config.yaml
model: "contrastive audio-text model"
dataset: "short read English sentences (LibriTTS-R)"
train_examples: 26041
gain_aug_db: 10
time_shift_ms: 100
n_mels: 64
hop_length: 160
input: "log_mel"
spec_augment: false
win_length: 400
tokenizer: "word"
vocab_size: 5132
loss: "sigmoid"
embed_dim: 128
encoder_arch: "quartznet"
encoder_norm: "batchnorm"
encoder_activation: "silu"
encoder_drop_path: 0.1
encoder_depths: [3, 4, 5, 3]
encoder_kernel_size: 9
encoder_stem: "single"
encoder_widths: [192, 288, 432, 640]
text_encoder_causal: true
text_encoder_width: 128
text_encoder_layers: 8
text_encoder_norm: "layernorm"
text_encoder_norm_position: "pre"
text_encoder_activation: "quick_gelu"
text_encoder_mlp_ratio: 4
text_encoder_head_dim: 48
text_encoder_fused_qkv: true
text_encoder_bias: "none"
text_encoder_qk_norm: false
text_encoder_parallel_block: false
text_encoder_inner_norm: false
text_encoder_positions: "rope"
init: "lecun_normal"
residual_init: "zero_last"
optimizer: "soap"
beta2: 0.95
lr: 0.0041
beta1: 0.9
shampoo_beta: 0.95
eps: 1e-08
precondition_frequency: 32
max_precond_dim: 1024
one_sided: true
adamw_lr_other_params: 0.0011
adaptive_grad_clip: 0.1
ema_decay: 0.999
steps: 3200
batch_size: 128
epochs: 15.7
lr_schedule: "linear"
final_lr_fraction: 0
warmup_steps: 160
weight_decay: 0.3
adamw_weight_decay_other_params: 0
Rows from block 11 of the audio encoder, named by matrix and row number. Rows with one number belong to one channel. Each number is 128 + 24 x the weight over its row's rms, rounded and kept within 0 to 255. All counts start at 0. After the name is the row's rms in percent of the matrix's.
# convs1: first pointwise conv (encoder.blocks.11.convs.1.weight, 432x432x1), inputs 186-247
# convs3: second pointwise conv (encoder.blocks.11.convs.3.weight, 432x432x1, transposed), outputs 186-247
convs1.103 097 [108 144 130 122 115 124 105 160 124 134 151  97 125 123 158  73 140 137 127 151 135 130 151 111 129 104 115 149 147  96 149 162 137 170 121 154 140 130 106 169 134 146  97 120 149 147 114 121 127 127 137 136 163 128 150 109 104 134 119 143 142 109]
convs1.104 099 [100 152 100  93 138 144 116 133 105  96 153 171 111 124 170 121 181  74 148 105  78 129 191 133 120 127 119 139 106  91 111 143 175 194 111 171 124 140 167 122 153 106 145 101 124 192 137 112 122 134 131 126 155 178 161 153 119  82 156 139 163  99]
convs1.105 091 [ 74 150  82 155 143 158 145 154  84 115 148  81 145 104 112 109 151 124 109  85 113 142 132 139 103 138  98 111  82 137 187 152 139 137 143 103 152 131  99 145 157 132 130 162 164 105 120 135 114 133  95 132 159 128 157 113 155 104 119  90 172  83]
convs1.106 093 [105 127 119 133 166  86 146 122 153 128 148 110 173 121 179  97 106 120 152 111 122 154 142 129 121  97 135 110  86 122 161 171 123 135 138 123 149 118 107 133 135 132  75 101 115 110 137  88 155 104 111 134 133 129 150 124 125 143 125 161 138 101]
convs1.107 105 [ 89 144 110 172  73 115 211 133 137 149 134 111 113 162 123  86 112 147 156 113 125 128 136 113 111 117 134 128 116 143 109 123 151 108 122 131 102 147 101 146 126 146 104 158 115 139 146 139 129 153 117 112 142 150 146 142 101  96 129 161 127 105]
convs1.108 105 [ 86 166 168 117  99 150 160 113 162 140  84 100 108 148 152 110 142 149 187  85 143 102  88 131 122 113 109 162 143 113 112 122 172 132  99 130 136 139 142 139  61 115 153 130  79 120 142 152 109 136 153 136 122 128 113 135 140 151  61 162 118 126]
convs1.109 085 [116 133  80 103 174 164  85 141 148 121 131 102 100 130 146 125 141 156 102 115 128 144 108 162 140  91 118 123 143 113 132 172 126  96 152 169 118 135 139 103 137 131 128 154 109 125 116 136 118 128 155 130 117 118 112 106 147 152 156 129 147 151]
convs1.110 108 [133  86 104 139 127 113 112 120 101 128 142 106 145  79 130 128 133 115 112 160 102  92 107 153 106 117 126 129 116 128 144 150 138 187 179 103 112 151 143 120 136 143  93 139 122 123 129  98 170 171 123  85 107 122 128 135 107 102 137 128 138 138]
convs1.111 100 [175 121 103 141 113 144 134 121 115 116 119 139 107 141  94 160 134 123 108  88 145 145 101 146 132  88 142 167 126 127 153 119 142  85  99 109 133 171  99 140 107 174  86 146 166 126 155 120 156 129 112 167 106 122 139 115 122 133 140 138 141 147]
convs1.112 095 [116 114 124 115 149 112 107 130 127 123 115  76 131 139  90 146  93 135  86 170 109 139 108 123 132 112 115 118 108 115 162 128 139 137 126 128 150 121  82 144 148 121  94  68 114 141 173 105 107  85  97 132 116 160  79 116 152  81 151 106 173 100]
convs1.113 092 [110 141 206 102 125 160 112 123  97 141 148 127 115 149  98 120 147 165 103 119 121 126 116 182  70 151 142 123 136 147 135 124 144 167 156 104 165 131 131  88  85 146  83 146 147 115 160 134 145 103  64  63 122 135 168 137 127  88 143  98  62 152]
convs1.114 091 [123  93 113 143 119 146 101 128 150 117 138 113  94 117 135 149 134 147 188 125 118 126 141 144 146  91 129 104 111 115 141 119 154 146 174 115 113 131 140 127 130  95  81 138 121 121  99 123 149 181 109 110 145 132 117 133 125 117 133 127 123  97]
convs1.115 105 [152 141 107 134  96 146 131 116 168 116 115 146 124 136 111 124 190  84 112 147 112 146 125 112 138 142 120 122  92 112 124 115  98 117 138 117 132 132 142 134 119  94 136 114 102 157 136 122 110 164 156 122 146 114 142 125 116 139 146  85  92 119]
convs1.116 103 [143 104 109  96 105 125  89  89 140 185 154 142  80 112  93 151 137 136 110  86 127  88 111 156 127 120 114 127 129  59 128 136 157 113 141 174 116 127 137 144 120 137 110 122 147 153 154 135 121 150 102 129  95 157 112 111 114 137 121 151 142 158]
convs1.117 092 [105 111 145 179 147 179 102 122 123 155 162 140 173 142 141 141 125 137 104 103 104 136 116 150 160  97 159 122 103 135 116 144 101 154 147 165 141 144 135 126 139  80  94 135 129 154 118 141 143 111 155 137 153 121 110 112 134 111 116 143 154 155]
convs1.118 107 [131 141  91 185 190 132 153 108  87 115 131 121 137 124 133 122 147 135 178 144 139 124 103  86 157 163 137 126 138 139 110 104 114 105 141 154 133  65 147 135 117 132 101 106 126 140 150 149 139 120 195 132 144 121 138 147 118 174 156 160  89 138]
convs1.119 116 [123 142  64  84 100 151 119  98 114 170 176 102 146 136 158 167 143 125 121 155 110 101 168 134 111 154 126 131 103 134 164  98  99  85 113  81 142 116 134 111 151 140 126 119 162 162 123 119 120 141  93 157  90 133 176 134 135 119 119 127 153 128]
convs1.120 105 [134 116 131 150 145 143 140 129 149 128 107 125 106 141 110 147 122 101 128 175 137 108 157 129 122 136 134 101 126 113 109 142 171 139 129 119 127 125 137 124 130 114 132 109  96 124 153 126 113 123 169  86  95 127  99 145 143 120 133 136 165 117]
convs1.121 094 [102 122 126 132 114 112 139 136 130 114 129 121 103 152 126 111 131 119 142 140 124 126 128 133 126  83 127 147 102 109  74 122 108 127 104  94 128 191 133 138 163 116 144 142 115 129 116 142 118 129 135 158 101 200 130 113  91 138  83 171 109 113]
convs1.122 073 [138 146 112 140 120 113 156 128 132 137 141 128  98 107 167  53 122 115 121 114 134 104 124 134 107 132  91 122 136  80 144 126 129 156  88 109 112 115 132 112 113 160 130 114 109 119 136  67  80 115 130  97 141 159 151 127 111 147 100 139 128 101]
convs1.123 100 [161  82 128 150 149 144 118 118 114 131 127 134 144  92 152 129  55 162 189  78 164 143 123 117 103 123 130 123 136 169 123 149 132 160 149 131 144 101 145 108 104 136 161 121 134  85 128 103 172 153 156 114  94 134 143 135 169 142  72 150 169 155]
convs1.124 103 [110 153 110  92 120 128 122  89 134 157 137 132 131  69 154  77 145 155 146 125  92 152 169 121  99 107 133 154  79  95 177 135 114 123 133 132 130 166 154 124 131 145 168  98 146 108 160 132 126 149 120 140 118 115 148 100 123 105  82 118 156 116]
convs1.125 105 [144 150 133 128  88 142 159  98 168 124 136 130 106 120 159 109 123 135 142 163 159 164  50 136 128 142 160 124 103 140 108 113 137 152 161 161 142 137 148 117 105 105 159 123 171 164 126 124 106  95 130 151 148 116 125 143 114 120 146 127 136 128]
convs1.126 095 [149 153 144 140  99 114 146 134 152 127 105 113 148 110 161 104  44 111 107 134 144 118 160 146 104  96 103 134 160 125  86 141 128 132 113 166 121 145 154 136 135 146 139 104 186 113 143 122 141  92 158 149 123  89 137  88 150 163 161  96 191 153]
convs1.127 098 [124 111 136 109 120 148 163 156 102 129 134 176 163 207  90 129 138  96 148 107 144 104 143 155  99 210 111 147 139 128 124  95  95 104 115 124  69 100 163 127 145 104 157 138 159  99 155 128 159 139 115 102  89 104 180 122  83 163 143  88 186 124]
convs1.128 099 [117 140  27  92 142 157 114 160  88  78 174 118 127 137 134 149 159 157 100 146  94  96 135 145 138 110 136 120 105 110 166 164 170  85 106 140 142 107 163 128 147 123 155 100 134 141 165 127 131 111 116 157 129  85 119  82 156 132 135 105 142 119]
convs1.129 112 [150 142 148 143 114 113 134 113  94 140 142 122 136 134 117 133  85 108  97 167 144 126 142 169  66 100 146 117 131 110 178 111  92  91 109 112 107 141 147  90 138 148 137 125 128 131 129 110 141 161 112 151 110 118  96 126  97 101 112 145 122 117]
convs1.130 105 [135 151  88 148 120 150 126 145 121 157 144 125 105 161 127 127 150 114 112 152  98 175  80 170 165 110 107 118  94 148 131 187  86 172 115 126 137 125 153 149 134 145  98 106 149 127 133 126 171 145 111  93 145 155 133 103 116 160 146  84 121 159]
convs1.131 112 [106 144 114 161 113 109 167 161 140 137 118 127  88 106 107 132 147 146 127 122 124 155 116 147 109 107 107 176 127 166 139 167  99 164 124 154 147 169 132 150 165 125 126 110 148  57 109 142 134 107 122 149  98 117 130 110 116  90 141 172 141 153]
convs1.132 101 [106 148  91 122 130 134  96 157 138 158 151 134  85 118 154 140 141 114 120 110 126 135 135 127 153 125 153 103 133 155 148 129 148 136 126 104 116 128 150 109 151  37 130 141 118 118 122 146 124 108 163  60 136 123 129 130 105 100 118 134  89 138]
convs1.133 098 [101 159 103 131 136  92 130 131  91 118 133 169 114 138 138 173 129 116 152 107 101 154 103 131 136 101  95 118 132 147 166 173 124 182 101 155 123 154 184 103 141 115 157  96 130  48 170 129 147 116 127 152 109 135 148 107 133 176 139 103  96 139]
convs1.134 089 [131 136 137 131 146 108  78 127 143 151 152 102 104 161 132 144  73 111  73 158 120 112 113 112 150 109 130 109  78 114 157 135 104 110 120 115 135  88 103 159 136 122  64  81 151 138 136  97 129 119 150 104 133 103 142 117 123 114 146  96 131 130]
convs1.135 106 [142 130 147  83 137 138  84 123 179 131 142 100  79 136 141 145 113 119 143  99 112 137 148 134 134 126 135 102 123 153 125 138 150 165 138 122 115  77 131 122 167 134 120  90 175 125 143 153 101 151 141 103 156 146 146  93 101 137 156 149 220  99]
convs1.136 102 [166 141 130 158 134 125 105 135 149 100 135 160 138  93 102 125 122 148 145 149 127 138 139 118 158 171 144 109 105 116 159  93 123 147 120 131 177 123 109 146  98  86  15 156 125 127 125  78 148 113 127 130 138 115 133 127 173  77 157 112 122 147]
convs1.137 103 [125 144 116 125 146 108  69 122 143 138  95 111 140 108  92 130 123 117 125 137 115 171 135 120 119 117 130 156 136 155 133 131 131 150 133 112 151  86 125 154 140 138 144 113 130 121 145 131 137 102 119 148 100 143 122 134 177  62 133  85 146 189]
convs1.138 100 [110 143 106 103 118 120 173 127 140 129 126 129 135 124 121 144 153 124 184 157 104 179 137  79 133 141 121  73 120  88 115 130 126 112 130 139 191 117 158 146 115 121 111 133 150 126 130 109 130 136 144 103 147  79 148 110 107  76 135 137 154 125]
convs1.139 086 [147 119 119 138 116 122 127 159  91  98 156 126 108 134  83 115 137 183  72 178  95  81 146 125 102 116 109 119 106 138 163 141 152 132 116 138 119 117 136 133 107 116 170 139 157 107 117 130 155 122 131 161 141 116 147 120 132 136 143  91 104 146]
convs1.140 105 [127 114  92 143 124 101 128 118 113 102 148 105 129 125 120 110 152 159 125 141 131 138 201  98 182 167 124 106 137 138 128 105 158 115 134 120 100 131  81 149 108 147 164  88  96 152 140 127 123 143 131 115 124 128 100 243 110 126 166 114 152 125]
convs1.141 095 [112 138 180 151 100 149 131 145 125 120 150 133 100 121 162 120 141 127 126  91 153 126 135 150  99 144 134 114 129 112  50 140 106 141 136 150 144 121 125 141 143 137  90 126 125 131 103 159 113 148 143 131 122 132 120 131 111 113 141 138 166  93]
convs1.142 100 [116  14 123 164  96 130  94 149 141 114 140 132 149 181 133 109  70 126 118 103 129 156 131 137 103  99 119 124 136  92 106 181 229 127 106 100  94 158 127 100 145 129 129 116 149 129 158 115 137 154 140 128 108 115  89 103 152  76 120 122 126 120]
convs1.143 100 [108 136 127 142 127 104 121 159 125 106 141 100  79 121 122 118 160 134 116 144 132 157  88 104 113 138 125 114 101 148 116 151 146 104  96 129 134  85 153 144 115 157 121  93 109 117 140 120 126 116 132 177 160 135  92 141  35 216 154 133 162 141]
convs1.144 091 [135 108 131 102  96 105 151 124 118 112 146 123  85 109 126 137 143 151 121 179 146 118 122 169 128 136 126 168 136 119 129 140 148 138 104 124 142 156 161  98 102 148 135 179 167  65 152 134 122 134 138 139 150 135 129 127 160  72 139 108 134 164]
convs1.145 104 [159 122 148 106  93 123 111  85 144 114 131 130 105 142 131 119 140 133 130 146 145 127 187  85  80 164 105 190 126 130  89 115  95 121 115  92  96 141 164 142 108 129 114 153 141  99 174 128 139 133 118 139 115 133 169 113 126 119 124  97 135 119]
convs1.146 099 [124 131 129 168 149 150  84 145 129 133 140 111 112  91 140 127 127 164 118 117 136 105 104 141 106 129 129 116 110 107 110  97 146 135  94 157 137 120 137 103 134 162 160 110 123  84 142 123 138 118 117 174 169 103 107 152 156  89 139  85 103 167]
convs1.147 102 [145 159 133 140 142 130 123 123  91 110 121 107 166 129 140 158 156 106 127 148 168 107 186 163 131 118  34 132  98 143 142 148 174 135 102 127 139 118 135 104 131 147 120 125 135 164 156 141 114  98 111 169 164 102 122 125 137 173 151 140 115 172]
convs1.148 102 [149 114 115 115 134 140 132 159 111 142 155 123 136 124 133 116  96 144 135 108 152 110 135 142 148 120 169 124 140 136 104 138 152 132 165 122 152 117 130 139 128 101 116  83 115 132 134 146 139  74 147 122 153 128 132 136 135 204 141 125 165 117]
convs1.149 099 [120 120 100 150 130 124 159 109  66 158 143 151 117 148 116 109  84 155 138 100 114  75 128 114 128 124 148 126 132 147 129 113 135  90 161 157 122 114  61 171 137 116 125 141 108 128 126 129  97 112 115 119 151 139 139  97  93 189 168 139 178 121]
convs1.150 096 [152 112 109 143 167 143 106 136 143 108 148 160 133 143 152 178 134 159 156 162 132 126 130 119 121  13 105 143 137 136 106 182 127 131 198 150  97  91 169  94  96  78 144 119 123 113 117 145 113  91 166 141 127  98 162 110 129 123 140 134 115 138]
convs1.151 090 [116 101 148 143 116 149 110 115 117 134 112 159 127 166 134 194 151 153 156 166 153 128 126 149 141 124 144 122 109 157 132 128 102 147 147 134 152 136 156 160 132 118 107 133 150 141 118 107 151 132 105 133 150  93 119 128  99 133 161 136 109 132]
convs1.152 096 [165 115 100 112 119 132 153 142 123 135 129 149 116 109 155 129  94 128 163 110 110 125 161 140 146  92 137 114 114  91 135 128 147  85 163 156 106 111 118 124 105 173 109 115 129 115  86 124 133 162 135  70 108 137 125 145 104 120 151 126 163 158]
convs1.153 085 [120 123 104 114 119 116 154 101 162 167 128 157 122 112 156 117 164 147 155 118 112 171 132 145 141 133  99 133 128  66 149 161 133 136 122 106 147 122 141 149 118 152 153 171  95 150 138  95 123 121  90 101 117 106 105 155 168 140 161 164 143 124]
convs1.154 096 [ 94 128 113 116 119 122  85 158 153 155 124 135 166 115 142 139 112 133 105 129  89 128 110 154 141  97 144 149  98 154 170 142 126 125 140 153 127 151 151 167 122 102 112 112 151 109 104 117 115 153  98 118 116 132 140 102 123 150 134 156  79 133]
convs3.103 106 [143 133 106 159 101 106  84 106 119 118 104 113 144  79 125 103 144 127  98 161 130 102 152 155 144  83 190 133  89  98 145 119 167 134  89 127 153 169  95 163 138 125 146 131 134  97 121 176 117 115 134 102 179 132 139 151 139 127 119 146 155 114]
convs3.104 098 [167  94 142  93  92 141 130 145  94 128 132 169 114 115 144 152 123 112 114 116 118 147  73 125 136 151 126 121 122 159 141  97 121 128 138  87 136 139 121 101 139 130  76 121 133 137 185 113 130 147 141 103 163 129 154 118 126 113 102  80 158 161]
convs3.105 080 [169 107 145 115 140 119 151 140 112 107 117 198 130 144 118 143 152 115 157 129 114 117 115 118  98 132 103  87 141 140 140  86 103  99 158 126 148 134 160 159 132 138 113 107 115 145 156 164 145 136  69 148 103 138 137  99  96 149 150 115 146 121]
convs3.106 095 [124 158 137 157 110 142 135 146 132 101  97 123 140 110 121 117 121 139 132 110  91 130 100 152 165 140 107 117 121 119 136 103 121 163 146 120 143 148 100 119  95 110  54 113 162 113 138 136 141  66 136 125 129 130 147 112 153 130 131 162 115 132]
convs3.107 110 [142  90 103 108  62 133  76 125 143 125 157  93 121 145 134 148 144 134  94 147 126 134 148 150 124 179 162 153 150 113 169 134 135 156 142 148  92 153 144 118  93 146 155 127 161 155  65 147 168 149 150 106 131  91 151 129 120 143 137 105 119 128]
convs3.108 104 [133 102 146 112 129 163 147 164 129  93 156 128 146 111 122 129 134 146 109  99  95 134 124  89 149 140 135 172  84  97 105 160 128 117 132 180  98 161 130 136 152 117 107 101  83 134 132 138 116 127 156  91 104 136 125 103 128 143  86  79  87 111]
convs3.109 079 [164 141 132 113 115 150  80 124 136 119 102 125 111 106 115 106 139 118 122 105 155 158 126  84 130 116 155 137 137  97 138  70 141  92 155 127 151 119 142 132  82 117 104 158 151 135 101 111 148 125 153 112 101 136 128 111 142 104 177  85 137 116]
convs3.110 096 [151 105  93 140 131 108 123 179 138 106 134 152 153 104  81 152 109 163 159 134 125  96 118 100 144  89 114 108 111 120 162 118  97 148 150  87 153 130 146 123 111 128 134  79 181 107 137 135 151  48 106 113 128 144  89 143 176  94  92 155 159 142]
convs3.111 091 [162 101 178 139 128 146 118 104 113 118 152 125 151 149 135 173 137 154 126 134 168  84 141 119 104 132 126 150 114 107 105 142 107  80 107 141 160  93 183 112 127 162 124 155 159 134 157 186 147 113 148 100 128 105  86 142 120 140 140 119 139 153]
convs3.112 102 [ 81 117 155 136 105 150 130 169 119 123 101 113 140 143 113 112 143 123 120  90 106 112 128 145 111 178  77  94 177 100 134 111 126 153 154 131 140 126 137 117  94 144 117  92 122  87 126 118 183 117 148  96 154 171 149 147 169  99 114 138 139 107]
convs3.113 105 [124 129 171 173 156  49 120  77 109 120 134 109 120  94 106 150 143 170 162  94  82 129 155 143 174 105  96 145 174 167 146 104  98  67 158 151 123 121 177 113 117 149 137 145 153 155 118 134 122 119  88  85 104 126 128 144 127 152 151 125 145 164]
convs3.114 101 [131 140 139 138 158 113 129 128 145 110 104 121 147  98 128 136 166 118 128 117  61 114 106 131 143 112 118 139 116 107 125 144  99 120 158 134 132 166 174 101 110 132 102 125 191 108 165 129 140 117 118 111 114 138 124 130 126 109 120 154 119 109]
convs3.115 108 [143 117  67 150 152 146 150 120 130  95 130 140 161 135 151 146 159 135 122  80 127 133 128 108 118 115 125 126 121 131 138 117 133 114 127 112 117 111 100 139 127 150 147 139 132 102 107 143 149 100 150 118 124 157 104 186 118  92 103  88 126 150]
convs3.116 119 [113 149 125 122  95 129 134 133 133 136 171 144 161 137 107 133 102 134 131 107 139  99  88 146 113 119 164 128 113 165  92 143 131 128 113 124 152 166  72 126  95 105 110 132 138 129 147 117 141 125 116 161  93  98 118  81 111 132 116 147 143 131]
convs3.117 074 [ 99 103 152 141 118 132  59 140 121 106 153 133 132 192 134 133 119 126 159 141  92  86 136 158 133 167 110 155 127 104 155 176  88 121 103 122  98 105 161 119 139 135 102 137 159 124 131 167 156 120 140  99 164  91 108 174 131 166 127 119  87 141]
convs3.118 102 [ 87 116 119 112 162 170 119  95 122 136 142 111 169 174  89 103 112 128  90 180 187 137 118  90 155 117  99 143 105 124  87 143  89 107 117 135 124 115 115 102 125 104 130 126 158 143 128 109 124 135 128 148  85 138 130  67 115 127 110 139 105 123]
convs3.119 105 [ 98 130  65  44 113 109 136 114 144 143 126 103 149 164 121 122 125  91 129 120 153 123 125 114 118 134  82 137 104 113 115 157 134 229 128 120 101 207 154 116  68 121 185 161 138 100 130 131 127 130 100 125 112 141 128 141 134  63 132 137  93 147]
convs3.120 114 [124 174 128 112 126 106 145 129 121 133 117 120  98  65 112 123 136 127 142 140 111 112 123 131 139 124 113 131 126 127  90 101  93 134  93 137 144 163 150 128 117  69  98 132 134 129 147 146 111 127 132 133 130 155 107 183 126 127 133 167 144 147]
convs3.121 109 [110 138 110 141 108 134 103 139 137 128 110  99 155  94 144 100 142 142 189 116  73 113  96 120 129 106 137 152 141 180 112 123 143 120 127 140  96 163 152  98 125 122 119  92 116 114 159 125  81 152 102 153  94 131 141  78 120 161 187 112  97 119]
convs3.122 067 [145 121 149 147 149 148 128 117 150 143 126 143 168  89 130 118 109 120 137 117 126  56 158 182 138 131 126 147 119 107 135 147 181 136  98 111 146 138 119 106 101 129 101 150 106 129 100  91 134 143 128 141 117 162 127 125 113 123 138  92 114  95]
convs3.123 092 [122 106 134 121 130 132 124 113  90 148 101 168 155 115 149 139 100 121  88 143 167 175 155 179 122 126 144 137 134 130 129 100  82 143 130 107 168 105 143 137 106 120 107 120 143 149 100 126 173 103 124 172 121  76 108 168 124 148 150 121 134 145]
convs3.124 101 [169 133 114  84 100 118 152  87 144 137 169 140 124 133 127 170  94 120 144 123 114 128 114 169 117 143 153 126 132 128 155 154 162 128 142 117 106 160 114 147 116 141 101 121 125 154 119  77 109 142 111 194 122 175 128 129  73 124  71 134 135 116]
convs3.125 100 [146 125 153 171 138 139 120 139 116 141 147 132 119 117  98 150 158 116  79 102  99 145 170 118 136 118 124 107 127 173 129 102 135  93 139 152 147 115 112 129 166 153 165  91 124 149 132 140 105  60 131 133 127  90 162 145 129 173 120 124 149 123]
convs3.126 100 [158 117 134 135 167 122 141 144 108 123 141 118 114 139 111 114 105 126 134  84 167 131 126 101 158 121  56 114 141 113 104 143 136 137  96  99 133  84 167 115 112 130 110  95 159 151 103 145 104 108 139  98 120 118 145 175 105  75  90 145 125 145]
convs3.127 103 [166 110 146 118 105 154 138  85 132 129 169 109 103 184 118 118 148 127 127 144  64  80 103 109 145 118 119 164 146 109 148 121 122 109 139 101  93 115 107 150 129 138 142 114 121 129 139 134 107 126 107 115  87 137 155 150 120 107 155  91 114 121]
convs3.128 099 [137 133 111  89 142 133 161 113 137  92 114 100 137 143 126  87 124 112 120 122 161 153 113  64  93  91 105 128 112 149 113  43 128 139 138 146 141 137 168  86 104 108 112 150 154 146 144 100 158 150 129 157 123 157 125 116 102  92 145  88 113 139]
convs3.129 102 [129 142 117 123 104 130 146 129  97 122 142 107 130  88 115 147 154 137 130 112 111  84 101 186 145 165 127 124  92 108 126 162 151 111 143 108 160 115 100 101 124 140  86 129 160 122  88 128 135 122 124  96 130 173 128  77  99  97 134 134 133  93]
convs3.130 092 [112 107 102  97 114 133 125 168 155 126 132 131 132 201 158 109  94 108 118 174 125  90 113 164 165 150  99 153 141  87 127 212 143 141 126 143 120  76  91 146 150 134 159 129  96 109  87 100 117 134 144 141 111 136 112 141 134 151 114 142 137 126]
convs3.131 102 [ 97 117 137 120 101 131 167 128  91 128 145 112 108 114 163 120 153 153 179 166 175 116 134 125 126 157 127 121  75 136  94 126 120 213 112 175 127 141 118 164 135 112 121 162 134 135 124 157 111 162 122 128 116 120 153 150 142 122 135 149 106 157]
convs3.132 107 [119 130 151 157 140  66 178 159 170 147  97 175 152 126 120 104 160 106 119 143  88  94  86 120 136 140  98 137 162 147 102 147 116 149  90 148  94 159 160 107 140 178 151 105 167 113 183 148  83 116  84 143 112 139 152 113 125 142 165 138 106 147]
convs3.133 100 [154 155 121 140 100 134 117  78 121 147 133 147  98  95  72 133 128 132  99  88 119 111 171 137 133 160 224 154 165 129 171  68 120 121 169 130 142 159 154 127 129 111 117 152 145 134 140 132 115 118 110 140 143 125 126 150 165 128 153 127 160 121]
convs3.134 098 [136  95  98  67 113 116 136  80 106 160 171 135 152 107 124 156 141 137 125 162 135 118 143 134 136 138 107 159 105 166 103 153 135  91 128 147 131  95 148 111 151 110 159 176 105  90 104 125 117  89 143 105 138 132 105 123 105 144 140 121 163 120]
convs3.135 098 [146 137 144 123 141 151 135 141 105 125 143 173 136 141 121 170 160 142 122 152 194 147 100 109 146 159 149 133 142 136 160 156  88  82 149  77 182 163  75  94 114 170 138 140 125  93 136 135 151 170 115 149  99 143 107 154 194 151 163 105 148 142]
convs3.136 095 [124 147 143 125 110 142 121 126 152  99 140 121 141 152 135 132 129 111 156 102 121  72 113 142 120 148 102 146 137 135 151 107 117 113 164 105 130 156 143 146 124 139 120 104 169 112 169 157 137 123 127 107 120 145 106 110 135 133 136 142 101 118]
convs3.137 112 [160 144 127  82 135  85 139 118 148 103 118 139 113 139  94 120 131 174  87  80 110 142 145 123 151 130 125 128 194 121 152 101 125  94 145 126 143 114 125 104 100 120 134 126 143 140 146 132 128 134 193 154  26 127 168 133  93 115 110 107 145 131]
convs3.138 097 [121 123 106 130 131  91 106 137 146 143 136 151 126  99 129 124 151 162 122  97  76 144 114 148 166 142 104 138 188 107 148 105 140  83 111 133 132 138 135 129 165 114 100 101  85 128 129 129  93 134 154 113 143 120 101 166 122 160 103 104  99 137]
convs3.139 095 [107 130 140 126 126 168 158 134 142 158  95 157 110 146 127 124 140 149  89 104 163 143 108  84  76  81 112 142 116 139 137 147  98 139  81 150 173 126 150 135 161  94 135 122  69 146 153  97 118 112 150 105 154 140  68 115 120 126 159 131 133 133]
convs3.140 101 [138 114 143 132 114 133 110 116 130 119 152 127  86 114 162 139  96 117 115 136  99 106 135  97 101 151 129 120 102 121 138 104 137 100 142 135 135 149 107 149 165 123 124 111 123 127 104 132  98  98 135  89 123 176 150 190  99 128 122 113 118 168]
convs3.141 089 [164 113 106 118  60 172 110 118 134 149 140 123  68 105 182 158 142 115 131 130 112 126  91 126 169 151 143 143 130  99 197 148 150 140 129 139 139 101 101 128 129 136 120 112 116 133 109 113 104 170 114 140  91 108 111 142 100 100  82 101 130 162]
convs3.142 103 [126 175 121  99 103 125 106  85 135 142 140 129 131 144 171 124 117 117  92 139 202 141 166 148 150 134 125 153 142 172 152 115 165 113 108 114 134  94  70 126 148 121 130 132  77 106 102 111 145 107 108 146 136  79 144 144 112 139 140 119 125 145]
convs3.143 098 [114 105 103 137 126  98 135 109 139 131 129 112 151 112 171  89 162 132 169 150 112 152  98 153 162 104 123 130  88 131  92 143 119 140 137 110 108 146 122 152 105 144 148 124 135 142 120 150 129 165 133 101 130 167  77 151 130 131 160 153  98 155]
convs3.144 105 [143 111 136 168 169  90  79 103 112 158 128 136 168 111 120 129 135 135 130  95 111 120 137 130 127  95 150 123 135 144 169 124 127 142 121 146 154 100 182 185 141 182 157 118 190 148 133 156 157 133 113 100 159 132 113 105 156 171 108 119 138 138]
convs3.145 100 [159 114 141 122 158 105  97 146 120 123 137 123 102 134 138 142  66 132 151 135 132 126 120 130 143 138 130 138 138  91 133 116 130 115 101 147 127 158 179 136 161 126 123 120 133 150 162 134  74 127 137 147 102 148 124 116 105 166 173 124 136 137]
convs3.146 102 [135 113 114 101  91 107 128 158  95 121 160 134  98 152  89 146  89 119 102 120  92 124 110 180 107 153 139 130 183  95 191 121 158 130 141 158 138 114 119 136 102 121 135 108 147 122 137 140 129 115 137 118 121 130 107 134 147 113 130 103 107  99]
convs3.147 094 [136 114 202  72 124 146  85 111 126  93 154 113 131 140 124 132 113  99 107 156 159 112 103  99 122 124 148 114 106 112 152 156 142 155 152 130 119 101 134 109 140 134 128 153 126 135 121 132 130  82  98 142 130  88 135 143  65 173 153  74 100 112]
convs3.148 090 [116 142 157 152 127 143 135 112 170 105 161 105 131 146 138 120 163 122 149 146 125 104 155 108 113  87  99 137 128 145 105 157 153  71 157 113 105 101 139  94 134 102 125 146 143 145 144 122 135 163 103 110 117 133 171 117  88 123 119  95  98 136]
convs3.149 109 [152 106 110 152  81 112 136 158 117 127  70 127 139 161 121 114  88 130 155 114 107 146 119 102 158 146 137 137 102 122 148 119 118 132 111  89 145 101  81 137  77 130 102  88 146 136 100 131 115  99 113 165 142 108 178 154 111 106  90 161 156 135]
convs3.150 094 [146 107 123 120 132 110 132 180  80 125 125  78 143 131  94 139 133 141 118 166  86 115 124 153 140  84 142 151 110 115 140  97 105 151 154 134 139 110 136 114 118 165 131  94 155 131 107 148 141  74 158 119 157 132 105 119 148 137 119 143 124 119]
convs3.151 087 [ 94 134 106 173 150 125 133 151 145 138 147 113 106 160 125  62 169  99 113 128 100 125 156 135 122 140 144 123 139 106 121 137 127 129 138 135 115 112 119  89 113 105 133  70 120 143 180  78 156 148 126 146 137 128 100  99 166 139  94 161 102 112]
convs3.152 096 [123 138  62 149 115 144 145 173  96 103  55 153 153 131 135 117 145 137 144  83 143 163 131 105  92 163 134 140 111 154 128 130 124 118 111 134 113 101 128 156  81 118 105 117 131 121 119 108 139 128 143 132 107  85 170  99 130 106 114 117 157 140]
convs3.153 065 [106 144 119 115  99 115 121 146  94 111 121 130  89 198  98 143 173 152 118 146 132 182 102  93  89 109 149 115 142 128 117 137  96 125 162 118 115 105 155 113 130 130 138 122 142 131 172 143 133  93 121 127 121 127 131 128 137 140 111 139 128 148]
convs3.154 090 [110  88 131 129 116  85 115 185 154 109 137 145 129 128 113 120 117 112 167 146  86 102 143 150 126 150 107 135 157  81 161 146 104  98 128 127 139 104 159 114  87  93 124 106 131 145 121 109 160 193 120 132 114 117 127 134 160 133  90 117 112 100]